{"dataset": "telescope images of galaxies (Galaxy Zoo DECaLS)", "train_examples": 88335, "image_size": 48}
Rows from block 4 of a small self-supervised image encoder, named by matrix and row number. Rows with one number belong to one neuron. Each number is 128 + 32 x the weight over its row's rms, rounded and kept within 0 to 255. All counts start at 0. After the name is the row's rms in percent of the matrix's.
After each neuron's rows are labels from the 100 images, of 14848, where the neuron reaches its highest value: "top examples" is what is common among them; "place" is the part of the image that holds the peak. Only what is clearly more common there than usual is listed. The data: telescope images of galaxies (Galaxy Zoo DECaLS).
# fc1: MLP up (model.blocks.4.mlp.fc1.weight, 512x128), inputs 0-127
# fc2: MLP down (model.blocks.4.mlp.fc2.weight, 128x512, transposed), outputs 0-127

fc1.153 095 [131 101  82 132 101 154 141  66 164 113 159 158 154 146 111 105 176 166 129  80 159 152 123  94 144  95 174 106 117 125  92 122 139 133 134 160 107 107  83 158 144 122 127  98  55  86 136  85 131 122 147  98 120 125 118 132 137 147 149 108 148  86 168  80 179 216 113  96 158 132 145 122 154  43  99 188  79 133 149  88 139 120 110 164 134 103 127 120 132 117 145 135 108 177  85 181 138  99 144 169  94 158 138 116 165 163 100 106 113 116 143  90  62 231 149 146 202 148 100 114 174  96 129 170 131 118 148 140]
fc2.153 097 [ 96  96 134 141 135 101  98 127 201 148  79 116 111 170 134 138  82 123 198 162 162 139  63 110 143 127 128 178 137 108 131 166 146 159 139 138 117 202 109 149 150 112 169 121 130 109 151 136 148 131 194 111 175  93 118 166  96 136 228 165 115 102 134 151 164 174 145 128 109 175 166 148 150 139 199 157 141 119 110 115 148 148 112 118 120 114 190 170 144 139 155 113 116 127 104 152  45 135 177 147 112 170 126 145 149 134 164 150 118 152 169 141 160 117 177 152  71 126 142 145 147 123  76 124  33 149 113 112]
top examples: shape: featured or disk; edge-on disk: no; spiral arms: yes
place: centre

fc1.282 072 [124  84 132 174 108  99 105 122 164  99 170 124 102 141 125 132 129  87 174  85  72  84 144 127  80 126  88 139 125 129  72 167 116 151 137 158 126 112 161 120  96  48 125 107 158  75 115 166  93 148 129 126  93 153 120 154 150 176  93 147 140 157 132  78 108 162 164 101 112 155  85 105 156 155 130  69 203 116 164 179 114 139 146  82 134 177  53 125 148 147 134 112  93 160 122 150 157 145 137 116 126  87 150 146 193 104 117  76  85 172 169 128 147  57 130 117  89 145  94 132 139 180  73 124  79  85 133 145]
fc2.282 074 [122 127  58 126 127  97  71 137 103 120  82 130 137 169 115 140 180  99 126 104 101 150 131 117 139 130 167 130 102 121 158 128 125 120 134 216  73 162 127 143 121 150 181 105  88 139 187  56 213 107 113 112 113 135 136 151 123 127 139 136 161 137  77 126 103 118  95 100 174  97 137 135 100 125  94 103 144 106  88 129 137 116 142 131 114 126 117 109 158 113 150  96 139 163 156 136 123 155 153 106 115 153  89 150 113 144 132 105 200 161 144 106 191 102 127 179  18  95 170 148 176 181 123 138 228 131 157  98]
top examples: roundness: cigar-shaped; edge-on disk: yes
place: bottom centre

fc1.477 085 [104  78 163 203 123  92 126 104 118 190 117 134 140 157  95 117 178 109 148 155 146 133  29 115  62 116 103 136 141 157 126  97  91 109 100 143  88  83 117  95 110  82 159 141 127 151 119 128 147 120 124 166 177 108 129 118  80 148 146 134 105 138 172 113  79 101 147 124  43 138 143 159 108  46 192 116 187 168 118  84 136 131 150 151 106 101 152 130 108 141 122 123 148 124  79 126  68 133 124 138 137 120 193 138 117 196 130 165 120 139 154 156 127 125 122 150 129 157  75 160 108 101 111  83 132 138 206 168]
fc2.477 118 [157 121 128 118 153 132  98 116 138  93 119 115 160 144  84 157  98 119 161 130  94 151 134 122 192 104 140  91 110 162 117  93 130 116 131 141 138 219 171 100  99 135  80 124  84 124  56 220 103 158 167 159 151 106 127 187  84 125 129 143 130 120 155 136 109 128 112  77 139 136  27  75 108  88 157  57 157 159 109 127 107 150 174 141  97  63 108 135 124 125  81 191 148  91 159 132 162 117 152  97 117 101 173 178 108 109 112 102  98 131 111 163 103 151  97 126 145  98 196 114 141 149  93 148 105 140 130 105]
top examples: shape: featured or disk; edge-on disk: no; spiral arms: yes
place: top centre

fc1.13 071 [122 113 185 148 186 110 102  95 149 144 156 115 161 145 159 122 205 102  92 163 132 139 124 186 133 120  92 165 110  78 141 186  76  78 142 168 128 114 108  94 159 126  97 137 139 129 122 102 124 101 120 101 151 106 137 207 118 109 171  92 111 206 166 131 124 217  82 121 101 150 160 127 134  97 158 116  89 110 102 136  77 107 145 112 100  87 145 189 117 163  83 133 138 117 131  88  84  89 187  79 112  89  81  98 135  74 124 106 153 117  75  80 134 102 132 154 105 151 159 145  74 130 113 130 151 126 155 147]
fc2.13 086 [126 119 111 157  70 109 132 120  73 134 103 149 109 116 218  73  69 146 109  96 154 108 124 121 130 120 104  73 175 104  74  93 123 134 125 142 133 135 191  86 161 140 128 131 125 163  94 136 132 121 111 126  68 103 108  98 183 123  89  98 128 199 173 205 101  70 113  88 162 206 105 132 162 148 171  47  54 158 131  96 149  88 122 125 113 113 123 108 136 114 112 136 115 104 105 120 166 133  93 140 138 201 146 115 118 134  75 142 136 141 117 154 143 164 125 117 119 157 119 122 160 123 143 136  89  98 147  65]
top examples: roundness: cigar-shaped
place: centre

fc1.429 122 [145 182 100 136 160 172 145  84 135 127 175 118 161 108 120 141 141 171 127 151 136 141 117  82 168 179 146  89 157 178  85 120   2 145 131 115 114 164 105 127 134 141  88  95 172  93 146 188 124 166 130  77  90  78 146 125 157 139 115 177 146 155 119 120 130  89 131 105 169 120 123 150 130  80 102 111  87 197 149 163  84 160 156 153 122 188 186  79 105 162 130 143 136 131 195  99  87 156 123  99 161 105 158 133 129  96 119 144 182 116 132 111 130 180 106 119 135  83 175 107 151 126 146 142 177 141 106 109]
fc2.429 117 [ 91 119 159 134  97  84 151 139 155 148  93 112 121 157  87 127 124 150 156 122 217 149 113 104 112 125 130 132 115  43  29  95 139  87 147 194  85 170 126 148  77 157 105 106 156 152 168 127 139 106 161  87 185 135 111 124 169 116 130 164 161 135 165  79 129 189 182  97 161 112  84 120 128 125  78 119 162 124 138 115 139 126 132 142 144 136 138 152 121 110 167 149  77 113 139 139 167 178  95 113 122  82 117 161 165 158 178 179 144  92 175 161 162 172 136 136 113 118  79 142  87 144 183 167  98 113  91 139]
top examples: spiral arms: yes
place: centre

fc1.219 060 [165  57 161 196 138 112 148 171  68 111 133 118 135 144 131 130 113 163 164 155 137 144 123 106 155  97 124 133 195  82  95  43 150 115 125 176 105 156 109 114 111  97  92 110 126 152 128  90 141 144 159 114 134 183  59 131 141 116 152  97 153 122  99 132 160 151 151  75 143  81  90 147 171 147  59 173 106  84  94 114 131 119 144 167 137  91  96 185 146 173 105 146 119 102 137 129  79 121 141 147 101 146 172 114  70 120  94 173 156 110  93 157 135 147 155  71 130 149 157 140 137 164  70 107  86 151 102  57]
fc2.219 075 [122 186 158 128 146 184 107 110 185 104 142 116 118 141 151 112 124 134 137 103 145  74 125 159 181 188 162 109 183 172 138 185 161  87 132 123 140 106 123  79 171 112 102 117  85 114 157 160 199 130 113  68 140 176 121 175  83 144 118 156 155 171 144 141 132 114 179 135 137 104 133 174 107 206 184 110 125 143 109 180 109 119 139 117  35 135 154 123  75 134 120 113 130 155 135 100  84 101 152  78 164 148 141 124 130 163 119 115  86 178 148 121  92 130 118 161 167 161 129  71 123 154 126 115 177  76  88 117]
top examples: edge-on disk: no
place: centre

fc1.432 058 [140 145 117 179 104 158 135 169 159 104 132 135  79 156 144  62 203 111 118  57 156 142 135 136 120 151  71 113 186 162 135 154 141 146 181 116 162  82 143 120 139 135 114 127 162 126 163  85 125 129  69 149 155  82 110 139 114 137 161 150 134 165 147 148 129 188 106 184  93 130 138 100 145 149 119 154 108 156 171  82  77  93 158 170 155  87  84 111 103 202 152 128  86 100 180 135 118 138 134 152 134 126 103 123 162  96 125 112 169 159  98  36 118  97 100 131  75 166 146 112  97 118 171 135 136  58 107 103]
fc2.432 066 [107 140  97 158 156 135 133 145 110  66 153  73  64 122 134 115 116 143 146 189  91 117 151 154 122 152 131 120 133 116 129 144  47 156 110 164 145 164 194 138 112 179  36 119 117  66  80  95 149 125 102  92 142 102 119 150 181 152  86 111 150 140 153 124 112 150 107 101 121 121 175 128  94  63  96 124 154 152 102  94 122 121 101 144 141 195 148 164 165 101 134 138 134  99 143 131 160 126 132  76  94 170 154 119 126 171 153 111  99 176 138  71  89 141 149  85 171 145 121 128 142 163  34 124 130  68 110 102]
top examples: roundness: cigar-shaped
place: centre

fc1.470 082 [100 154 111 139 129 143 173 143 164 149 100 133 109 172 167  65  75 169 174 145  96 123 142 151 109 116 128 139 173 136 148 143 196 111 125 135 143  95 151 108 108 207  97 113 167 125 166 131 154  96 138  96  74  98 113 104 135 199 131 127 163 168 115 151 183  98  67 135  89 172 137 108 155 138 183  70 161 123 202  96 148 180 112 113  73 165 131 160 129  98 159 103 173 119 188 131 152 194  94 104 131  89 193 107 135  92  88 137 143 128 121  95 146 114  85 155 108 152 170 145 101 107 116 151 115  96 140 135]
fc2.470 087 [153 116 127 141 136  62 136 163 118 151 158  99 138  85 145 112  96 145  35 141 149 165 123 135  91  98 104 118  82 128 109 157 138 136 127 102 133 104  73  65 122 123 172 144 161 105 124  98 156 139 120 151 132  45 113 102 178 156  69  89 132 130 103  70 112 192 147 181 140 123 133 113 104 102 149 161 117 124 128 112 176 140 118 123 118  70 180 148 116 116 110 143 149 126 143 147 117 115 145 106 102 137 100 160 130  76 145  94 111  24  59 107  34 106 124  81  96 105  84  98  92 125 124  90 112 103 129 100]
top examples: roundness: cigar-shaped; edge-on disk: yes
place: centre; middle left

fc1.264 103 [127 126 151 123 118  72 114 172 155 134  67 105 180 175 150 165 128 171 157 116 212 186 131 128 203  84 122 134  95 141  96 112  86 133 111  84 107 161  84 193 158 133 132 152 100 134 148  99 108 148 196 148 179  68 144 124  81 111 121 113 111 132 125 114 142 185 215  96 171 112  49 121  96 146 112 142 124 127 127 145 116 113 119 199 132 149 101 146 114 132  90 126 106 127 107 101 181 131 135 127 135  75 126 133 104 174 161  87 134  84 105 165 115  97 174  87 148 136 174  95 150 118 127 138 140 105 164 144]
fc2.264 112 [121 188 117 144 106  97 100 131  98 117 175 123 156  99  60 139 130 128 156 131  91 122 108 151 106 127 101 161 103 107 137  88 111 140 147 218 136 100 115 160 141 139  79 118 132  67 156 212 121  82 133 131  51  91 103 171 136 125 104 112  79 137 143  72 144 135  52 114 147 114 167 150 160  88  94 141 153 180 114 104 145 175 104 136 122 125 155 158 152 129  97 192 170 114 115 112  81  88 143  88  88 129 130 101 150 142 115  82 133 185 110 134  90 124 112 197  99 139  53 123 120 166 136  78 154 106 148 117]
top examples: shape: featured or disk; edge-on disk: no; spiral arms: yes
place: middle left

fc1.136 106 [143 141 147 180 107  95 109 124  97 135 117 116 111 144 108 134  64 155 162 138 127 139  92 145 118 140 183  92 161 163 156 150 206 137  67  68 139  81 117 123 163 192 127 139 109 120 152 111 105 157 132 111 138 124 151 157 142 113 196 100  93 138 157 177  97 149 197 104 169 140  92  90 148  84  94 147 129 154  79 108 104  98 152 129  88  96 126 160 147 169 101 128 148 168  81  81 183 132 121 109 140 141 124  88  71 129 126  92 104  83 118 116  69 154 140 101 195 145 114 161 105 186 197  90 128 160 151 176]
fc2.136 100 [134 133  79  47  99 122 124 129 102 141 187 162 105 131 107 151 204 100 161 144 154 135 201 115 116 124 168  82 125 147  69 172 113 117 123 128  76 133 139  81 133 128 169 117  88  89  82 154 159 112 102  68 137 121 115 113 133 106 126 113 110 188 128 137 132 140  45 144 160  68 122  81  78  92  55 122 185 119 124 161 146 184 146 140 100 146 159 117  95 186 124 142 147 115 129 124 141 139 109 148 135 125 148 120 125  74 167 113 131 133 124 176  48  95 141 158 129 130 141 114  92 169  74 149 167 168 146 142]
top examples: spiral arms: yes
place: centre

fc1.345 071 [147 204 181 150 116 136  99 126 139 148 135 103 125 161 119 143 163 178 153 163  46  62 123 146 129 119 199  88 112 145 170 140 171 102 136 189 111 165  86  78 100  93 152 147  99 166 126 113 126 151 120 125 144 143 180 156 182 201 138 163 102 138 138 122 126 114 111 126  99 153 138 147 161  71 127 118 137  86 128 115  44  72 121 155 120 129 145 195 150 104  99 139 142 152 109 135 133 107  85 121  71  89 149 188 133 106 125 158 179  82 174 130 114 149 100 166  69 102 146 108 153 167 125 130 100 107 142 149]
fc2.345 077 [154 122 117 149  87  98 155 195 200 101 115 127 108 172 123 150 109 135 147 136 183 134 133  81  90 137  82 141 147  95 125 102  60 105 202 119 166  90 125  84 124 112 142 142 184 114  84 156 101 132  91 207 125 106 118 120 115  36  59 101 131 169 154  89 131  94  94 151 127 118 164 107 103 131 145  96 111 153 129 175  98 203 196 156 164 129 134 156 188 133 120 106 103 137 127 111 158 143 141 133 145 121 121 133 162 143 120 133 140 126 117 139 185  69  84  85 119 134 105 128 167  74 163 111  90 139 150 144]
top examples: edge-on disk: yes
place: centre

fc1.277 106 [101 119 144 167 145  85 102 121  97 138 195 125 148 140 164 116  95  97  61 124 162 144 129 110 154 110 136 147 102 172 137  95 123 210 123  95 125 104  95 106 116 137 163 122 124 127 162 103 140 142 163 125 153 142  76  58 126 163  94 129  70 167 165 160  29 129 106 117 172 170 124 139 172 106  89 119 140 111 157 136 115 135 228  99 122 100 155 121 166  71  75 119 124 177 123  72 219 150 135 114 179 144 116 132 134 158 143 111 111 154 108  92 177 130 133 119 111 148  63 134 142 119 112 152 161 130 143 136]
fc2.277 144 [157 106 135  84 122 189 142 154 183 113 103 161 118 162  91 130 143 168 182 152  76 159 119 140 146 105 108  52 119 111 143 119 136 104 145 106 104 225 120 111 142 109 105 114  95 106 170 181 124 123 187 108 101 162 148 221 188 111 138 134 120  91 123  41 149 153 162 134 144 101 138 164  78 129 169 148 165 148 104 133 149 165 129 113  92 140 134 111 136 111 147 151 128 124 137 177 132 108 117 136 125 136 141 111 149  87 125 106 126 161 164 129 136 135 103 214  69 161 111 124  99 187 145  49 146  85 106 128]
top examples: edge-on disk: yes
place: centre

fc1.112 097 [161 149 182 197 161 141  56  95 110 113 126 135  67 115 161 160 165 109 100 139 150 134 153 107 154 106 103 116  94 167 139 121 149 117 113 107 151 105 105 141 144 184 140 123 105 154 104 116 177 136 107 148 105 160 124 119 125 144 163 163 123  62 113 134 107 124  91 111 124  96 125  64 110  64 131 115 112 156 149 131 135 154 121 122  76  97 124 140  96 255 104  41 144 129 207 161 133 100 162 106  86 117 130  99 117  87 105 120 171  86  76 107  90 134 123 131 149 129 149 187 157 126 181 108 122 120 160 134]
fc2.112 109 [156 109 114 140 106 211 111 130 183 136 143 114  96 113 148 141 159 133 115 183 153 154 156 145 121 109 167 113 139 190 102 126 121 148 122 125  68 148  91 163 113 141 143 149 142 130 213 140  88 114 154 130 132 142 137 137 131 119 106  89 141 139 125  82  95 101 112  91 151 103 103 116  66 116  86  98 130 143 105  91  96 141 133 101 174 130 105 120 131  75 138 128  72 114 131 147 183 162  89 149 135  83 138 148 124   0 108 199 108 128 136 118 119 123  97 208 150 130 188 120 123 165 135  51 137 158 109  78]
top examples: bulge size: moderate
place: centre

fc1.386 091 [138 127 172 164 148 134 106 116 128 116 133 144 100 159 132 117 157 144 112 126 182 101 133  75 148  99 144  87 112 149  86 115 169 160 124 151  99 111 146 147 140 132 134 102 100  72 145 134 160 168 156 135  87 136 127 157 173 133 145 115 137 116 124 155 138 131 143 105 161 101 163 123 160  98 112 126 121 120 124 125 238  42 100 153 140  96 188 161 140  45 144 105  64 134 175 225 122 104 185  86 170 128 128  39 156 107 124 120  76 182 121 146 167 125 133 185 103 122  96 157 129 166 103 125 128 106 172 126]
fc2.386 095 [128 109 162 128 116  40 129 137 141 128 162 158 137 127 151 143 107 126 187 153 113 205 121  96 136 107 143  95 153 131 140 138  71 197 137 138 139 114 152 125  97 141 150 144 126 146 143 205 130  85 117 115 225 121  88 107  72 138 181 130 134 140 125  67  93 134 123 142 148 116 131  82 163 139 146 159 149 110 155 148  59 124 150 164 102  98 134 150  85 168 152 135 123 130  98  76 179 109  75 141 130 161 112 142 177 181 158 160 105 130 218 140  58 133 148 147 118 122 113 125 140  83 135 143  58 132 156 107]
top examples: spiral arms: yes
place: centre

fc1.58 074 [160 172 203 193 120  42 140 185 123  98 175 144  83 143 134 137  89  95 158  83 134 104 132 116 165 132 117 146  92 121  94 190 149 160 113 123 100  65 141 109 126  95 159 141 137 123 140 103  63 149 172  91 173 110 124 124 159 151 138  94 157 174  96 132 150 120 168 156 146 119 119  90 124 174 131 137 160 186 113 161 136 152 124 105 139 115 132 123 199 132 197 165 100 144 116 101 182 132 141 144  54 180 155 154 135 144 146 141 130 175  64 141 152  74 138 123 180 130 124 130 142 174 105  97 152  93 126 143]
fc2.58 076 [ 65 116  45 126 124 154 174 156 162 140 120 125 128 169 127 134 169 128 146 124 113 159 115  97  91 134  95 114  79  96 209 146 141 114  95 113 141 139  89  96 106 131 181 115 118 150 160  44 178 160  84 135 147 100 131  97  98 122 205 147 155 113  78 107  76 117 109 130 106 100 175 127 111  99 112 142 131 138  75 153 123 149 118 117 100 144 171 139 105 119 127  96 114 106  98 109 184 100 141 116 113 199 154 140 130 149 115 140 157  80 143 155 110 116 133 101  41 107 162 123 109 181 138 134 188 121  94 217]
top examples: roundness: cigar-shaped
place: bottom centre

fc1.333 092 [110 142 203 139 112  85 110 171  86 159 169 151 116 115 103 133  83 128 123 100 192 146 105 103 150 139  99 150 156 123 104 123 168  79 122 143 146 158  86 123  94 114 176 139 127 105 138 154 136 123 118  70 174 118 144 121 143 131 187  84 128 100 144 137  89 150 197 133 134 175 129 129  95 130  16 182 160  96 111 140 128 106 149 164  83  84 136 144 118 255 135 213 104 143 118 178 145 124 101 137 144 127 110 111 126  99 142 127 127 121 129 157 156 145 143 130 138 152 102 161 118 171 103  93 131  93 135 125]
fc2.333 083 [142 163  77 172  77  99  49 141 153 115 179 126  93 249 153 116 142 125 147 142 131 154  69 128 141 113 203 124 154 127  95 150 166  98 111 163 105 136 139 117 118 171 143 158 115 106  88 110 106 118 127 143 194  94 145 149  71 127 126 123 135 135 139  93 155 171 177 112 139  69 100 182 146 146 166  94 119 132 121 122 130 184  75 132  99 126 120 142 152  57 159 131 133 119 120 145 142 127 101 190 121  81 123  83 184 138 153 104 106 161 125 135 123  93 181 165 152 110 148 133 138 150 141 164 107  73  82 136]
top examples: edge-on disk: no; shape: featured or disk; spiral arms: yes
place: centre

fc1.274 089 [125 165 214 113 153 149 108 113 127 103 170 158 101 110 130 141 174 153 185 145 103 187 102 137 134  88 114 136 155 114 176 121 127 152  82  86 145 143 139 174 131 185  72 107 190 128  89 103 153  94 110 105  77 151 126 143 145 127 164  87 124 162 118 102  53  70  74 107 145 140 126 132  74  90  58 156 161  72 141 141 110 117 113 112 129  85 133 145  90 113 141 123 132 135 176 135  79 180 124 162 101 140 105 144 199  82 102 176 102  80 101 140 103 134  87 103 170 124 110 116 114  72 113 133  96 104  99 145]
fc2.274 086 [ 96 209  45 138 179 159 135  78 168  92 148  96 167 111 147 131 119 137 138 146  88 122 136 124 127 130 144  96 132 137  74 166 171 147 104 167 145 149 104 167 172 180 108 135 112 158 106 168  88 155 220 148 122 166 134 122 142 166 134 149 105 125 108 146 125 124  77 151 166 128 109 124 130 112  63 150 160 187 153 144 163 118 151 106 119 118  95 145 155  53 142  82 150 109 133 100  32  96 145 156 125 133 118 156 113 141 150  97 151  89 138 115  71 121 124 111  46 101 167 167 167 158 102 112 132 138 138  93]
top examples: edge-on disk: no; bulge size: moderate
place: centre

fc1.393 115 [103 102 123 131  97 150 120 133  68 124 125 108 156 141 165 146 135 141  52  98 221 120 122 113 155 110 136 130 115 117  80 120  75 161 107 162 103 195 111 171 126 116 132 152 154 133 139 138  94 138 156 120 153 120 129 111 131 123 191 119  74 130 124 130 176 164 153 110 155 138 111 193 132  97   0  67 163 117 192 154 122 190 121 108 110 135 133 138 128 202 152 111 155 102 144 196  88 143 106 158 165 122 175 131 122  99 136 148 107 138 141  78 138 163 102 182 173 134 137 110 159 138 134 139 115 123 172 138]
fc2.393 116 [125 105 138 162 104 125 169 104  91 150 128 135 126 172  95 126   6 135 120 161 130 104 154 117  93  93 150 132 111 120  87 106 119  93 116  62  90 109 124  70 162 144  71 106 152 124 171 155 117 119 183 131 103 125 139 175 120 157 161 130  91 169 126  88 199 196 192 120 140 122 105 162 143 141 156 180 124 136 165 107 102 139 142 139 139 107 164 121 126   0 146 123 149 131 118 121 147 111  99  85 146 162 141 163 144 173 158 132 146 131 114 135 220 111  79 136 115 102 140 134 134 116 132 154 123 153 125 120]
top examples: edge-on disk: no; shape: featured or disk; spiral arms: yes
place: centre

fc1.359 090 [133 130 142 197 140  89 152 194 163 142 173 128 176 146 121 127 137 145 173 106 218 125 140 114  90 100 154  98  71 156 112  82 143 164 181 103 144 136 173 137 124 115 109 101 121 157 109 107 145 126  81 129 145 110 141 158  60 139 172 127  79 140 186  77 104 197 155 135  66 131 128 154 116  98  86 130 116 221 119 171 146 132 107 168  88 136 104 148  92 107  82 144 137 134  75 133  94 132 148 114 107 149  78 102 111 165 117 152 127 126 156 134 112  65 181 183 141 109 145 196 115 144 128  99 121 120 137 145]
fc2.359 105 [116 117 108 140 156 146 156  87 163  93 163  26 117 158 167  95  38 116 143 117  65 125 143 142 182 183  91 101  91 109  46 127 129 142  87 157 107 135 125 146  95 132 110 110 192 131  61 118  98 143 122 101 120 110 113 106 144 129 168 117 109 119 126 153  98  70  66 124 161 137 136  97 140 139 183  99 137 115 140 135 150 132 106 147 140  93 130 195 163 142 109 106 133 129 151 182  92 139  95 190 126  80 143 103 144 126 107 157  82 139  85 124 160 184  71 115 108 125 128 130 117 122 208  94 132 126 112 110]
top examples: roundness: cigar-shaped
place: centre

fc1.291 083 [132 105 111 173 155  98  84 134  52  94 158 120 150 171 108 137  68 136 157 100 184 151 112 104  95 153  78 148 181 149 132 138 113 146 111 105 180 114 151 107 136 121 117 149 113 140  94 129 135 163 136 148 149 121 156 130 176 162 148 150 121 122 162 129  78  69 156 127 107 186 169 158 101 151  51 125 168 179 106 130 130 200 127 144 106 102 165 132 124 188 135 159 151 142 125 100 172  75 109 137 138 128 130 106 112 174  88  95 172 175 105 182 144  79 104 153 108 171  45 171 159 193 106 156 123  96 124 137]
fc2.291 089 [130 169 118 145 106 119 137 127 142 119 108 169 135  86 148 124 157 102 170 141  95 142 144  69 140  85 136 143 126  71  91 147 156 163 119 134 140 135 143  84  70 104 133 109 175 144 176  82  73 141 164 222 121 126 125 118 117 126 107 143  48 145 155 103 157  94  93 159 164  73 176  77  85 124 118  95 129 149 137 105  61 146 141 119 122 144 159 193 161 120 129 120  96 151 136 139  79 141  99  94 134  62 160 123 121  46 153 151 143  75 149 109 117  90 145 199 157 142 142  82  91 129 170 106 181 113 141 113]
top examples: spiral arms: yes; bar: no
place: bottom centre

fc1.218 084 [128 159 107 136 134 171 110 100 108 132  93 219 141 180 121  96 161 125  75 220 185 124  88 115 137 153 106 197 127 115 120 113 108 163  91 178 144 121 133 149 147 121 189  95 102 136 102 120  83 173 122 135 143  92  62  73 102 125 142 150 125 167  66 179 124 153 168 111 156 152 148 148 134  95 101 119 139 161 133  81 178  71 112 120 143 128  85 118 110 130 149 131  90 119 154 142 105 126 168 113 128 158 164 139 192 158 167 118 110 145 148 152 102 100 159 129  95  90 141 140 100 139  38 114  92  89 122  84]
fc2.218 090 [119  59 109 131 126  70 142 141 144  74 190 138 111 104 135 130 118 138 197  96  84 107  90  71 108 132 119 172  97  30  47 189 119  86 136 105 115 106  92 113  54  47 109 137 131 137 122  95 154 118 130 108 151 136 122  71 105 145 106 114 105 133 137  89  92  81  86 158 101 116 159 139 126 103 193  95 129  96 140 137 148 115  88 138  81 132 142 126 157 168 145 166  98 142 140 132 127 115  69 121 151 126 128 114 119 221 177 118  86 118 132 138 102 136 121 117  91 116 141 127 138  97 129 137 100 138 172  99]
top examples: edge-on disk: yes
place: centre

fc1.305 082 [143 138  86  97 188  98 110 131 163  97 119 122 129 150 110 131 134 150 207 120 181 171 134 120 145 143 123 160 147 124 107 127 167  86 163 189 124 245 115 100 136 137  85 127 169 126 144 135 157  73 163 129  99 140 124 126 120  55 152 145 119 172 129 142  89 107 218  93 127 168 114 128  41  84 102 106  71 101 172 177 138 151 140 107 119 121 116 171 117 141 111 121 167 139 120 116 126  85  87 111 153 101 128 150 152  92 107  81  79 104  93 134 109  81 112 120 149 106 127  73 132 119 129 162 161 155 124 176]
fc2.305 096 [ 73 134 165 178 136 115 161  94 138  91 142 168  80  95 149 123 170 121 116 141 118  95  93 121 100 141  76 171  77  41 175 112 144 138 131 126 104 135  97 207  91 128 124 120 129 130 175 132 137 137 148 103 255  85 152  86 127 143 130 121 143 116 204  53 156 141 127 185 163  97 143 122 173 128 154 113 139 105 134 132 110 147 141 158 124 100 189 155 169  77 121 109  90 136 155 169 161 127 140 107 128  90 118 100 127 131 180 166 143 124 143 165  88 128 161 160 138 102 117 123 115 118 128 187 104 151 140 118]
top examples: shape: featured or disk; edge-on disk: no
place: centre